config.yaml
gain_aug_db: 10
targets: ["instrument"]
kernel_size: 5
wave_channels: 128
widths: [128]
init: "kaiming_normal"
epochs: 53.1
Rows from block 7, named by matrix and row number. Rows with one number belong to one channel. Each number is 50 + 15 x the weight over its row's rms, rounded and kept within 0 to 99. All counts start at 0. After the name is the row's rms in percent of the matrix's.
# filt: filter width-5 conv, dilation 4 (model.blocks.7.filt.weight, 128x128x5), inputs 96-111, a 5 kernel for each
# gate: gate width-5 conv, dilation 4 (model.blocks.7.gate.weight, 128x128x5), inputs 96-111, a 5 kernel for each
filt.13 108:46 46 59 51 59 58 63 59 53 61 43 48 40 44 51 46 56 46 36 41 64 49 54 30 45 34 32 29 30 37 27 29 38 46 32 47 48 43 46 46 64 59 40 23 68 50 29 20 36 43 58 56 61 47 33 28 47 36 59 53 71 73 77 73 77 38 36 31 36 36 22 24 12 39 30 33 25 31 47 32
gate.13 101:57 53 55 50 48 57 65 62 53 57 38 47 41 45 37 50 53 58 64 60 28 26 41 51 52 56 48 55 48 55 55 48 48 45 49 53 52 50 47 56 26 31 35 29 27 38 41 43 33 33 32 45 46 53 54 69 64 73 69 72 86 77 80 80 80 45 37 31 33 35 31 38 42 39 32 43 54 58 48 48
filt.14 068:28 22 33 47 37 35 22 45 09 22 48 39 47 53 54 77 42 71 82 70 68 51 53 60 56 50 45 57 60 70 70 61 55 52 58 57 53 61 55 61 59 42 54 32 56 46 59 69 54 53 46 43 45 44 46 58 47 51 67 63 47 51 37 19 33 49 49 38 65 72 91 73 95 66 74 73 69 84 67 63
gate.14 080:32 38 37 43 43 36 40 22 35 26 70 49 57 53 48 73 56 64 35 47 56 52 47 40 18 46 50 57 53 58 42 53 60 57 50 88 53 62 57 62 33 52 48 38 05 46 55 63 52 60 49 57 66 80 76 63 50 55 45 56 55 47 33 40 33 56 61 63 76 71 58 43 54 25 55 48 44 47 26 49
filt.15 091:33 17 24 45 49 33 59 51 39 23 27 25 36 44 28 46 30 43 34 45 46 52 71 50 61 61 37 41 59 38 74 75 59 58 68 40 23 25 63 64 66 78 78 55 46 66 81 64 29 13 46 39 41 46 61 49 35 41 35 35 52 26 34 43 63 63 52 48 67 53 61 65 62 46 17 59 52 48 45 25
gate.15 096:55 53 59 44 58 33 40 48 36 46 64 83 68 62 70 50 54 61 68 62 42 31 34 44 48 74 83 45 43 37 59 46 56 65 55 58 70 71 66 62 29 37 30 30 46 71 61 67 48 51 61 48 42 39 48 58 52 47 31 44 45 45 35 48 42 77 73 64 58 65 80 68 70 67 67 70 67 50 60 49
filt.16 101:60 38 32 54 54 29 33 50 47 39 80 81 82 90 99 56 57 57 46 36 59 40 34 21 45 78 94 57 77 68 52 44 36 53 52 79 69 65 73 99 65 58 83 57 67 58 59 64 51 50 44 42 25 24 39 71 75 63 77 55 71 76 64 75 90 52 41 43 41 39 53 60 61 54 68 50 59 58 52 67
gate.16 100:54 54 42 53 40 33 37 32 29 31 82 67 53 51 69 58 52 53 58 53 59 50 49 45 56 89 74 74 87 68 41 49 45 49 55 90 55 62 46 64 44 50 27 49 44 55 63 57 70 49 44 41 52 36 40 70 55 65 78 69 58 35 56 30 51 48 60 51 54 48 52 56 49 56 57 59 61 46 58 61
filt.17 115:47 55 56 52 46 57 47 40 60 55 42 47 45 46 22 43 43 39 27 22 43 59 45 26 20 52 50 72 60 58 42 43 57 50 64 55 56 53 55 36 34 30 51 44 49 24 20 44 37 45 51 46 44 49 41 54 55 45 33 23 71 68 53 64 60 35 35 45 39 51 13 22 36 38 37 31 46 56 60 50
gate.17 111:42 49 47 46 45 48 48 41 36 50 99 86 76 81 84 58 59 51 48 50 54 52 61 68 57 69 61 61 59 57 44 41 47 45 47 95 80 71 75 74 44 55 69 55 52 50 51 62 46 44 22 33 21 26 20 93 66 75 79 85 54 56 56 63 65 49 50 48 45 44 71 67 67 60 58 69 66 62 58 52
filt.18 083:55 60 61 53 51 44 45 44 41 44 51 52 53 39 44 71 53 56 70 66 53 61 55 64 63 68 44 43 54 54 47 55 69 73 73 36 54 69 56 39 53 75 41 51 60 63 56 40 55 76 50 58 89 62 49 70 37 19 61 54 43 55 49 24 09 68 55 62 67 60 48 42 44 51 80 49 42 36 45 66
gate.18 090:59 49 58 75 62 51 57 59 46 49 79 65 77 89 86 61 52 55 69 72 36 33 40 51 53 72 49 65 54 66 45 38 47 36 51 68 69 82 75 80 36 35 43 59 54 63 56 72 49 79 26 60 61 82 70 70 52 47 51 49 56 53 52 45 43 43 49 52 61 53 82 53 67 66 66 79 63 72 64 66
filt.19 095:45 58 58 50 25 55 55 39 31 39 53 64 57 66 67 26 34 56 62 51 38 29 59 59 64 41 56 48 52 57 53 71 76 81 47 48 52 49 61 62 40 82 70 65 79 43 47 46 39 59 49 32 44 35 26 52 57 58 54 51 85 64 46 51 49 34 51 63 62 37 47 56 64 65 67 47 52 58 51 60
gate.19 097:49 44 46 49 36 57 54 52 46 34 56 69 68 76 84 60 60 57 71 68 38 32 47 72 62 63 52 62 72 64 58 60 52 50 34 59 63 56 59 69 22 43 36 64 50 74 74 78 82 78 66 44 54 35 34 45 45 34 69 81 43 22 21 21 46 79 60 67 57 52 57 69 64 57 44 45 73 60 55 36
filt.20 105:29 20 33 36 36 45 41 57 55 43 60 33 42 59 44 56 50 73 71 61 48 44 19 38 59 67 71 57 56 54 35 41 47 53 48 61 39 20 47 57 37 38 53 54 59 56 79 96 65 48 76 69 64 44 41 50 49 65 62 63 55 50 32 29 40 28 36 50 37 41 59 45 72 78 63 72 63 80 81 67
gate.20 109:43 45 60 57 45 24 32 45 48 48 68 59 49 58 51 58 70 65 50 45 53 58 56 44 52 66 62 37 47 45 64 63 61 56 61 69 72 53 63 66 47 33 43 43 57 56 49 51 43 37 42 59 69 59 51 54 56 40 49 31 45 17 21 34 58 72 79 72 63 61 49 46 50 50 48 44 37 48 43 46
filt.21 102:41 60 63 70 71 70 68 59 39 50 52 56 44 52 63 34 39 37 51 36 47 42 37 49 42 51 38 26 38 65 35 47 68 51 46 63 56 49 65 72 77 63 67 43 69 56 54 47 47 53 11 35 28 57 29 63 56 50 60 57 61 57 65 51 61 41 43 35 45 52 43 47 55 44 44 40 50 56 33 49
gate.21 098:69 76 76 62 53 28 43 67 56 58 65 61 49 59 50 40 40 29 33 43 49 42 05 21 33 46 47 57 49 63 67 69 68 50 48 83 66 46 51 56 36 13 20 38 23 50 46 52 49 42 44 62 49 32 58 51 48 42 38 37 65 65 62 60 49 44 62 63 53 57 56 58 62 52 40 53 58 54 64 43
filt.22 114:58 44 33 38 60 49 60 49 66 76 55 48 41 47 54 60 63 76 57 53 74 62 80 70 64 50 40 37 40 33 29 32 41 29 30 51 37 42 49 47 54 61 57 54 83 51 49 52 39 64 69 62 64 75 53 57 47 53 47 39 47 29 31 45 35 47 44 51 59 63 41 44 43 41 56 40 50 39 38 45
gate.22 104:45 45 46 44 46 47 35 39 37 46 54 36 43 52 49 67 70 79 80 78 57 51 57 82 64 52 52 65 59 61 85 93 66 44 54 44 45 49 53 44 68 39 50 45 54 65 62 73 62 70 71 71 44 60 71 33 58 70 74 63 12 20 18 13 18 78 73 61 46 61 71 56 61 56 71 62 51 49 41 60
filt.23 088:34 50 57 63 66 31 41 39 53 43 55 52 38 48 47 28 38 38 54 47 28 35 41 56 49 42 39 45 44 45 48 48 56 55 40 67 67 68 75 68 36 34 21 29 39 21 33 35 33 22 72 70 84 92 73 17 24 23 40 32 76 65 66 63 65 57 54 60 60 39 19 34 31 44 46 39 52 38 49 52
gate.23 090:44 42 29 43 42 51 53 45 33 33 60 65 59 57 63 50 58 46 51 58 33 41 49 42 44 65 56 48 63 55 64 63 67 58 74 62 65 64 54 74 49 62 54 19 01 63 72 55 45 32 49 48 54 72 83 63 64 56 57 46 54 45 24 46 34 49 58 69 58 75 63 67 64 41 46 69 62 53 40 41
filt.24 114:43 49 58 48 44 73 99 77 85 72 41 51 39 22 42 28 21 37 48 57 24 17 34 39 44 54 39 42 38 44 59 54 65 67 56 28 43 30 25 32 54 52 71 59 62 54 51 45 48 61 60 55 50 56 48 30 29 43 45 46 41 55 46 47 31 47 40 43 36 52 54 58 69 57 69 61 57 65 55 59
gate.24 113:39 48 66 57 61 40 43 35 39 32 58 58 59 69 71 58 60 61 62 67 60 58 57 57 63 39 44 44 45 40 63 60 50 55 52 77 69 75 83 80 04 17 14 25 28 38 44 42 49 45 90 86 82 68 77 41 51 54 59 67 44 43 51 46 42 56 62 59 54 49 41 41 48 60 60 34 39 46 50 54
filt.25 103:44 51 60 54 31 58 70 82 67 41 69 56 61 69 85 50 58 60 53 65 44 22 52 46 54 63 60 63 66 64 50 38 48 33 29 57 56 47 58 59 71 64 84 67 66 63 88 87 76 70 36 13 31 30 14 47 55 42 62 75 29 26 47 54 46 52 72 63 47 38 71 74 71 65 75 68 75 67 61 61
gate.25 102:43 36 40 48 47 54 43 47 53 59 45 53 53 53 62 44 49 53 50 41 38 21 40 38 31 44 57 52 63 55 45 58 51 31 39 42 45 49 55 57 57 47 60 56 51 84 99 87 77 72 69 80 86 84 78 39 44 41 43 48 30 08 12 34 50 61 75 74 78 66 66 89 80 61 67 64 77 74 52 61
filt.26 109:84 67 52 65 73 45 23 32 34 61 46 61 62 74 71 85 78 49 64 66 70 69 66 73 53 65 39 50 57 59 41 57 55 27 34 41 56 66 66 53 41 31 30 41 60 70 44 36 40 77 51 39 53 51 33 82 85 76 81 90 17 46 51 60 78 65 43 52 41 41 36 45 44 48 59 27 38 33 43 54
gate.26 106:62 70 72 74 68 28 28 43 32 31 50 58 60 63 61 64 81 64 55 79 35 69 68 52 73 56 65 64 63 78 83 62 62 69 79 55 45 49 45 48 24 53 61 62 65 73 78 81 78 81 48 51 38 36 47 61 63 51 45 54 33 35 36 34 13 58 64 73 70 99 84 66 67 71 74 72 64 58 68 66
filt.27 109:71 60 55 56 40 52 60 75 64 74 53 60 51 49 50 40 37 36 43 54 27 40 38 32 36 47 53 51 38 38 52 32 17 35 27 55 54 45 52 54 29 50 49 40 39 43 38 39 41 38 62 60 52 67 73 40 36 38 25 25 62 69 72 92 69 48 27 20 19 23 35 24 28 29 36 45 37 40 47 57
gate.27 104:59 46 46 46 41 45 39 32 30 39 53 46 51 56 49 37 44 45 57 52 37 42 57 65 49 47 59 52 47 39 67 75 79 85 87 55 48 53 53 44 28 35 43 49 38 46 57 53 51 51 66 73 71 73 71 29 47 45 43 30 56 47 48 44 47 44 60 61 64 61 52 58 53 52 56 55 53 57 51 54
filt.28 115:70 64 64 63 53 51 49 52 45 59 49 50 60 54 49 51 49 59 73 70 30 42 36 62 38 42 39 29 38 43 62 54 54 37 37 52 38 45 44 35 20 45 37 39 29 39 58 55 45 46 60 70 50 62 99 46 42 49 59 52 45 44 42 47 48 43 46 32 36 35 54 59 71 54 58 57 68 76 54 65
gate.28 101:51 54 42 45 54 69 63 57 52 52 32 29 39 43 43 41 62 59 53 38 42 42 59 44 47 34 46 51 59 44 47 55 49 57 61 29 27 32 38 44 71 60 57 51 46 60 59 56 55 45 74 77 67 73 79 10 22 36 37 23 15 12 17 08 26 68 81 82 84 71 51 50 45 46 55 57 52 41 47 58
filt.29 069:60 54 60 73 80 44 41 44 29 39 47 40 48 46 64 54 83 60 75 63 68 78 81 94 60 29 50 42 50 39 64 60 55 70 70 56 48 51 56 61 62 69 65 66 62 32 62 56 63 61 87 60 67 72 53 22 36 35 48 54 46 05 35 31 41 50 56 56 67 49 38 52 51 51 60 45 46 56 61 52
gate.29 084:49 34 40 57 49 37 39 10 37 45 60 66 75 62 61 63 65 91 67 51 38 38 56 52 42 77 87 60 54 70 52 48 60 58 55 51 67 76 70 54 47 35 35 38 16 72 75 54 53 53 54 49 49 56 76 61 66 65 54 54 42 52 31 41 37 69 73 58 67 74 66 63 64 46 39 67 59 57 39 37
filt.30 109:41 33 26 19 27 28 32 45 48 40 46 48 54 43 54 56 37 58 47 55 68 45 65 45 52 72 87 58 61 75 69 66 58 52 42 31 45 59 54 48 51 26 28 20 56 59 55 37 32 62 50 39 43 43 37 85 89 79 69 73 55 59 62 63 51 59 64 44 54 55 52 58 54 47 35 43 56 58 51 41
gate.30 099:68 67 64 62 59 43 35 36 32 33 64 56 64 65 60 66 63 63 73 72 49 58 52 63 66 58 62 79 72 64 82 68 70 50 62 53 46 48 49 59 51 50 53 61 51 67 72 99 97 68 47 59 33 33 43 65 60 70 74 64 38 34 19 18 25 73 74 89 75 74 79 71 80 64 69 63 58 70 57 62
filt.31 085:65 73 64 63 61 54 67 52 48 70 33 09 28 12 25 47 40 46 43 41 54 38 55 31 37 33 30 52 49 74 50 47 47 72 52 39 23 28 05 22 67 52 53 41 63 30 31 65 62 80 62 44 55 55 44 26 33 23 30 24 50 63 47 43 47 50 59 65 67 77 28 30 32 59 61 24 37 45 64 67
gate.31 088:71 77 61 61 47 43 47 50 49 44 57 73 74 72 64 66 50 63 56 70 40 41 38 75 69 67 71 64 49 59 72 59 41 17 44 56 60 55 55 57 31 37 38 50 33 81 71 82 61 49 51 41 38 34 54 69 75 65 68 56 19 40 41 42 35 94 82 70 51 62 62 63 76 42 50 54 52 62 33 41
filt.32 109:62 63 62 60 58 71 75 56 83 82 64 51 49 69 62 26 51 52 53 46 10 41 31 44 15 63 53 54 56 65 47 40 46 34 34 45 44 47 41 40 56 49 47 76 67 66 57 61 77 90 34 45 25 23 20 38 50 63 63 54 70 47 51 57 52 36 35 56 36 46 68 65 53 48 54 79 77 55 60 61
gate.32 101:57 43 47 63 75 56 53 39 26 40 62 60 67 54 55 55 62 58 53 57 52 45 44 48 39 46 47 61 80 75 36 48 50 54 60 46 44 65 46 39 54 52 45 50 40 78 63 78 88 86 84 74 74 69 73 46 38 49 50 46 18 34 24 21 28 53 51 76 84 81 58 66 69 65 61 56 75 60 59 59
filt.33 108:37 28 26 33 13 14 52 52 61 50 80 92 69 60 60 76 71 63 49 67 64 45 56 44 48 63 67 50 61 54 40 26 32 21 27 85 81 58 57 50 49 80 61 49 55 52 69 44 53 52 46 31 46 46 45 98 71 68 55 61 76 78 72 88 54 28 30 34 29 26 54 59 35 38 43 39 48 38 36 39
gate.33 111:22 23 44 45 52 34 22 22 23 29 71 80 85 92 72 69 73 67 79 88 50 70 65 68 62 60 59 64 58 54 52 42 38 41 66 89 84 92 90 72 27 38 48 51 52 53 52 55 52 62 49 47 42 35 38 60 70 64 68 61 45 35 53 38 33 56 50 49 51 63 62 58 55 68 65 53 49 47 56 55
filt.34 109:22 31 24 33 34 28 51 49 39 37 45 60 55 64 51 58 58 54 72 63 82 72 62 97 91 35 51 48 46 41 32 40 50 37 45 58 60 64 60 63 62 59 45 58 79 49 60 47 35 36 81 71 62 64 34 38 36 34 69 25 52 49 50 32 17 48 34 37 30 43 30 54 49 42 65 33 59 63 46 63
gate.34 107:47 46 49 48 59 40 32 43 52 37 51 59 52 53 60 57 48 56 42 56 68 67 65 60 73 55 57 51 51 59 56 60 60 62 68 52 49 47 48 51 52 63 62 67 67 52 48 45 56 52 32 28 34 34 31 54 52 44 47 60 31 39 30 35 23 52 54 54 51 48 57 49 43 55 49 60 45 45 53 54
filt.35 098:58 72 55 60 60 49 44 38 48 63 54 48 45 61 56 54 32 19 31 25 47 30 38 41 43 66 58 81 55 67 35 56 54 64 53 59 47 51 55 54 42 37 28 51 67 61 33 39 56 62 42 43 62 27 19 70 47 44 60 60 46 57 53 70 71 48 68 76 56 55 34 28 11 53 60 43 25 13 52 47
gate.35 105:35 40 35 39 33 59 54 51 42 50 48 62 58 45 56 51 54 60 52 52 39 44 53 36 22 63 61 49 67 87 58 48 52 62 69 36 54 52 42 51 35 55 55 53 28 62 73 83 84 85 52 59 71 48 56 39 40 49 53 69 29 47 30 15 34 64 49 60 77 86 71 87 79 70 75 76 88 75 61 69
filt.36 112:52 72 64 61 57 33 31 32 22 32 45 62 53 52 54 43 59 48 59 53 35 28 37 51 30 77 78 46 43 74 65 67 59 55 69 52 53 62 57 63 12 29 16 08 12 58 59 42 41 52 69 59 75 71 51 56 57 48 67 55 67 67 71 75 62 55 56 44 38 65 34 49 42 38 54 44 52 44 37 49
gate.36 108:39 49 46 54 66 39 41 44 42 48 48 56 63 58 41 37 47 55 52 28 32 36 42 42 19 99 99 90 78 87 60 59 56 60 76 47 43 47 41 42 30 44 50 43 24 67 80 93 69 64 62 40 44 53 58 77 73 67 69 64 55 43 37 41 55 74 69 66 66 78 47 57 61 53 49 41 53 59 49 47
filt.37 107:60 49 55 53 48 66 70 60 56 44 34 34 22 33 22 44 46 54 42 51 40 46 59 35 52 30 20 23 58 58 66 62 64 78 73 28 23 12 27 20 58 68 60 52 39 60 69 65 79 64 31 35 39 41 58 36 38 38 50 56 43 28 27 40 31 53 56 62 61 60 77 75 66 73 61 62 59 41 68 49
gate.37 109:48 49 46 62 56 48 54 50 55 47 87 83 79 92 99 47 53 49 47 47 38 45 48 39 32 65 80 59 67 67 52 53 53 56 64 88 71 60 72 68 44 63 55 53 57 55 60 56 67 68 37 31 39 34 22 58 71 62 68 73 60 51 55 57 50 48 54 43 51 47 65 69 67 82 93 67 70 78 83 99
filt.38 086:41 40 58 66 49 39 41 63 62 49 52 44 45 55 75 42 47 40 45 39 48 40 59 61 43 40 33 20 45 67 48 49 42 46 50 68 47 62 82 77 39 30 21 42 35 36 32 01 37 56 49 71 72 58 50 48 39 29 45 70 55 55 73 74 50 57 62 50 37 47 42 36 33 42 68 33 31 20 63 84
gate.38 100:42 40 49 39 57 47 35 43 21 29 62 66 77 69 64 58 62 55 70 64 53 57 51 46 43 61 63 66 57 49 51 41 37 63 73 63 55 65 85 67 46 33 32 37 31 63 61 61 67 65 56 62 52 77 76 74 59 62 52 35 38 55 67 29 21 68 40 41 75 88 47 49 49 68 73 47 58 50 60 68
filt.39 097:73 67 50 63 54 43 63 62 69 72 56 61 63 56 77 63 48 49 60 71 64 62 71 56 64 65 56 62 38 34 21 13 00 20 16 48 51 57 45 66 55 66 68 48 65 55 41 47 49 40 56 48 59 12 41 51 43 61 64 56 49 51 79 79 69 43 44 36 28 20 34 39 39 27 40 46 53 44 41 42
gate.39 103:62 69 60 60 50 14 26 15 39 41 51 48 50 65 70 62 76 80 65 72 59 59 59 43 51 67 86 70 66 64 61 51 53 49 52 51 53 54 62 70 45 25 41 19 36 62 64 60 68 60 83 85 58 57 68 46 63 74 57 58 31 38 34 31 21 74 73 73 72 79 47 42 42 52 55 46 38 35 44 53
filt.40 089:56 56 36 41 42 54 52 52 48 54 57 46 52 42 39 45 30 41 31 27 40 12 30 39 25 33 41 47 67 56 64 66 55 54 61 62 40 50 40 40 41 40 59 81 57 52 52 64 74 73 33 42 39 24 45 50 55 50 56 57 51 52 52 49 27 49 47 34 52 60 92 87 69 44 78 80 93 81 61 81
gate.40 097:66 78 67 59 65 47 47 30 26 29 68 61 67 65 71 72 58 85 70 96 38 39 54 51 64 51 85 80 59 61 69 59 56 44 40 63 61 49 53 64 49 39 47 49 42 65 73 73 75 71 42 70 58 57 68 61 54 81 61 71 20 44 44 42 19 69 67 62 64 76 72 56 45 68 59 73 65 52 60 46
filt.41 101:45 44 31 46 62 48 35 52 41 16 80 67 80 65 54 77 76 55 46 50 61 72 45 38 30 58 56 42 47 62 31 30 24 33 60 67 74 79 77 65 57 31 33 22 28 59 48 35 37 42 58 61 55 77 67 58 63 47 31 54 50 54 66 67 62 55 50 32 44 72 43 48 42 25 29 42 34 45 41 33
gate.41 103:50 52 55 64 64 34 44 45 56 40 72 72 67 65 57 76 89 58 56 53 65 49 29 37 44 52 59 62 48 41 54 62 63 59 71 70 64 54 68 63 18 37 56 64 45 49 57 55 61 43 70 52 33 37 52 63 61 61 35 31 46 31 49 51 35 48 61 62 54 69 56 75 76 78 61 50 70 60 70 48
filt.42 107:39 49 47 37 35 48 54 40 29 31 58 59 32 50 49 39 33 47 48 48 47 45 39 56 64 60 68 65 65 54 45 51 82 76 67 71 71 41 60 59 56 56 56 69 67 36 46 48 54 52 45 43 40 50 60 45 49 37 36 45 68 63 48 41 42 43 48 52 62 50 34 34 49 53 36 54 59 62 62 56
gate.42 107:47 60 67 54 59 42 50 48 48 55 79 81 93 83 89 45 46 46 43 37 14 23 44 15 20 62 57 53 78 72 50 56 36 45 44 83 76 65 75 92 24 35 36 45 64 43 52 54 59 52 36 36 45 28 21 52 43 45 61 55 54 53 62 72 65 55 53 48 50 47 54 69 59 67 69 52 81 71 81 90
filt.43 113:46 58 58 46 47 68 64 53 46 59 30 40 40 45 44 42 45 62 60 53 44 43 66 69 54 31 32 33 33 15 52 54 50 61 45 41 45 38 53 52 68 78 72 52 49 46 45 50 33 25 57 66 64 62 59 17 17 33 43 23 56 45 35 46 54 43 41 49 46 36 49 64 62 47 52 66 77 73 54 56
gate.43 110:46 45 46 67 54 38 39 41 35 38 49 39 41 41 42 52 44 48 57 47 24 13 33 35 24 65 62 55 51 53 79 76 67 65 73 36 34 40 50 43 18 16 27 27 25 65 60 55 51 57 30 40 37 29 25 79 68 63 61 63 45 48 59 52 53 57 55 51 51 53 67 61 53 55 55 58 56 53 55 52
filt.44 094:58 59 64 54 58 40 22 51 60 60 49 64 45 52 62 48 55 31 36 44 58 64 47 47 80 52 64 74 54 60 40 52 52 40 23 47 61 53 53 51 69 54 44 63 79 46 49 56 44 55 54 47 63 51 52 38 47 27 37 49 53 48 52 51 55 58 61 69 45 57 38 42 51 48 43 36 45 48 53 36
gate.44 100:50 37 21 52 57 42 58 59 54 35 45 50 53 43 40 56 54 42 38 61 37 44 15 16 48 54 49 82 58 54 76 57 58 72 77 37 44 41 41 44 48 50 31 34 34 70 53 77 63 56 51 52 47 40 55 43 45 63 54 43 26 39 43 46 29 69 54 66 61 78 76 63 59 71 60 88 71 60 72 62
filt.45 099:51 49 52 41 41 75 53 35 39 27 47 73 59 64 54 66 63 48 42 63 46 51 35 51 56 57 79 82 58 78 29 37 60 60 50 45 65 51 52 49 76 80 69 62 44 69 99 99 65 71 44 43 29 40 48 35 68 58 55 72 22 42 41 44 36 46 42 53 52 60 63 70 78 70 56 64 63 70 75 42
gate.45 099:61 55 46 55 60 50 42 56 71 60 71 61 55 34 39 61 59 60 61 57 37 36 48 52 50 60 58 46 38 37 48 55 31 26 36 61 59 46 43 40 53 53 43 56 41 65 70 53 49 40 37 33 55 57 59 54 67 56 27 27 34 55 30 40 40 61 60 43 38 39 74 58 55 41 42 70 57 57 40 44
filt.46 096:43 54 46 51 56 24 41 35 30 33 87 72 74 66 68 70 54 59 70 93 57 40 40 50 52 76 57 64 58 75 61 56 50 38 51 72 71 68 64 52 35 26 45 42 48 67 65 58 77 73 43 66 52 56 62 71 52 53 58 69 42 66 60 26 17 60 64 40 50 56 64 55 61 47 64 61 56 63 50 67
gate.46 100:41 41 43 41 42 64 57 53 69 59 28 36 30 28 39 32 32 32 29 34 45 44 54 53 55 44 55 55 54 41 44 42 42 38 39 41 36 42 34 41 53 40 28 52 62 27 27 29 43 36 35 52 74 62 43 60 51 55 52 39 51 68 77 63 84 51 39 44 56 45 37 32 31 43 19 41 43 37 39 28
filt.47 105:29 23 36 32 49 74 63 72 72 46 51 56 44 33 18 48 54 56 41 61 40 28 46 36 44 71 69 60 62 65 40 54 51 55 51 24 46 37 27 14 68 67 84 72 86 80 72 75 68 71 36 29 39 47 55 61 60 53 39 52 37 53 50 47 40 46 46 37 44 55 47 64 65 56 41 59 85 82 72 49
gate.47 103:54 60 79 64 82 41 40 60 65 40 46 44 46 51 48 56 54 47 59 62 41 49 53 44 52 53 45 54 72 73 69 63 63 70 75 47 48 47 45 42 36 34 58 53 38 60 55 63 60 70 88 85 73 48 54 37 33 35 41 29 37 41 46 54 49 70 68 70 75 81 63 50 53 55 56 73 58 51 65 67
filt.48 109:31 52 59 56 59 71 51 51 55 49 49 38 33 57 32 68 53 70 54 73 44 42 57 39 72 58 56 52 50 36 34 39 35 53 43 47 37 31 46 45 44 50 69 61 50 62 61 66 61 23 47 45 56 39 45 76 61 49 35 29 53 56 50 32 41 25 34 45 60 52 51 39 34 59 35 56 47 45 67 35
gate.48 102:42 30 43 47 45 52 53 40 54 49 63 75 56 55 58 85 70 72 55 58 68 61 71 61 54 56 45 48 58 39 64 43 58 46 54 44 51 58 61 62 62 67 57 56 52 85 79 61 60 40 39 39 35 39 34 73 58 42 34 40 00 11 03 10 30 61 51 70 76 61 95 85 56 60 54 71 66 44 58 51
filt.49 110:42 38 49 44 50 63 65 39 38 53 74 89 72 64 78 69 50 59 87 70 60 60 69 76 64 56 35 49 50 42 20 21 32 27 47 70 82 81 81 90 54 43 30 41 53 45 37 23 41 45 28 55 55 38 41 61 57 64 76 73 62 57 68 50 65 37 17 35 35 23 60 62 32 26 39 57 51 28 25 43
gate.49 105:53 39 41 43 40 38 40 41 45 49 58 53 49 55 67 77 55 63 67 57 64 50 50 59 55 69 69 60 52 45 62 57 66 56 81 58 46 41 38 62 44 35 51 66 61 62 61 78 76 63 37 40 33 33 18 78 71 70 60 62 23 35 29 23 51 67 71 73 76 64 44 50 68 83 86 40 32 54 61 66
filt.50 093:16 26 41 40 32 22 39 54 43 60 49 56 63 56 56 55 51 49 53 53 71 57 58 43 36 61 35 34 50 37 47 46 57 54 55 39 57 64 61 66 55 33 31 33 24 45 38 38 52 46 71 68 78 68 60 61 48 57 55 51 50 66 55 73 54 50 30 36 31 38 43 54 71 66 76 40 56 64 69 67
gate.50 098:46 58 60 62 57 38 38 44 43 29 57 69 68 73 63 69 48 58 57 56 48 41 35 34 27 79 47 72 64 65 51 47 50 53 62 56 71 79 67 74 65 25 36 05 33 85 53 49 52 62 46 63 58 61 65 50 40 53 65 52 20 43 50 55 41 76 49 50 60 64 63 48 43 46 55 59 57 51 50 51
filt.51 114:50 59 66 64 48 38 52 68 43 45 48 40 51 55 57 48 53 31 33 48 40 39 32 39 52 53 48 33 49 53 53 47 43 48 50 59 41 40 63 54 37 43 46 30 43 60 56 44 49 50 84 79 77 87 84 28 24 20 20 41 44 41 50 53 47 57 66 58 74 76 69 59 54 47 53 68 54 43 38 56
gate.51 107:66 62 66 52 56 31 27 40 36 35 43 48 49 52 45 69 46 46 70 65 54 42 34 48 56 52 59 60 55 59 82 79 78 84 64 49 55 48 54 60 29 30 39 29 24 44 54 65 62 56 32 30 41 52 68 57 60 49 56 58 24 51 40 31 43 75 73 61 55 57 55 66 75 76 60 50 58 66 69 52
filt.52 070:26 51 44 37 31 81 84 72 66 56 26 21 54 45 36 39 19 24 24 40 45 26 36 33 33 48 41 57 51 55 56 36 34 51 49 14 29 63 31 32 75 44 52 32 63 65 41 45 57 72 51 34 38 56 37 54 47 48 46 60 43 64 48 57 58 44 41 50 33 33 49 40 57 46 56 53 49 59 58 62
gate.52 087:55 50 49 37 42 32 36 41 49 22 85 89 92 76 78 63 52 50 49 74 50 54 36 41 58 75 80 82 78 78 32 16 28 29 46 73 84 84 62 76 40 37 33 37 40 78 50 63 66 78 55 53 38 53 56 75 78 68 65 74 55 72 61 58 43 61 48 53 40 62 52 55 55 72 64 54 48 50 69 58
filt.53 102:42 60 37 50 48 48 51 42 39 57 45 34 42 46 30 59 68 57 46 40 65 60 59 56 54 37 34 46 49 60 46 36 36 54 47 54 53 52 36 28 46 23 38 42 29 25 23 49 37 46 71 81 62 37 44 53 37 53 71 62 47 51 24 47 44 45 56 61 49 75 26 10 41 26 22 17 08 31 26 18
gate.53 102:31 53 54 41 54 14 22 23 15 14 46 48 48 52 62 56 67 65 59 72 58 55 54 39 58 59 68 68 49 62 74 68 66 73 60 44 42 52 51 58 29 25 29 29 28 57 65 64 55 61 62 79 70 53 56 59 64 52 38 36 33 15 33 32 31 93 91 83 87 88 38 58 60 61 59 32 50 56 49 48
filt.54 074:51 42 51 48 57 59 86 76 71 70 40 44 61 67 59 53 34 46 32 36 53 30 19 33 36 47 47 45 36 44 34 31 36 26 30 29 35 74 65 56 77 53 55 54 26 68 72 55 37 31 12 35 24 49 41 51 56 61 36 33 31 49 49 46 59 47 31 33 26 33 50 51 69 63 56 46 45 66 53 55
gate.54 084:53 38 56 56 49 38 35 54 30 42 60 68 84 70 62 87 63 70 51 60 51 57 40 44 31 63 54 73 64 79 50 41 48 49 46 60 73 86 65 50 45 39 48 52 41 67 65 65 69 80 64 62 40 58 46 68 67 76 60 75 24 44 41 64 42 47 54 72 57 45 56 53 68 61 68 69 50 63 45 61
filt.55 109:50 48 45 46 40 66 52 41 45 33 57 54 61 53 46 45 34 56 30 57 32 40 41 40 46 29 54 88 58 54 44 46 54 52 67 62 59 61 67 67 51 32 61 35 25 40 47 67 33 11 65 75 57 58 71 20 35 73 36 32 61 67 40 82 68 17 25 69 58 57 81 70 63 39 47 82 68 47 41 54
gate.55 104:64 66 74 48 52 40 41 44 53 53 46 42 54 54 44 68 70 56 47 65 66 65 54 41 47 59 70 73 72 56 72 61 53 54 76 37 33 38 38 31 65 83 65 60 39 76 86 92 78 58 31 28 27 06 43 46 35 62 47 44 00 26 38 21 08 77 92 72 60 78 85 69 84 76 77 64 64 73 76 73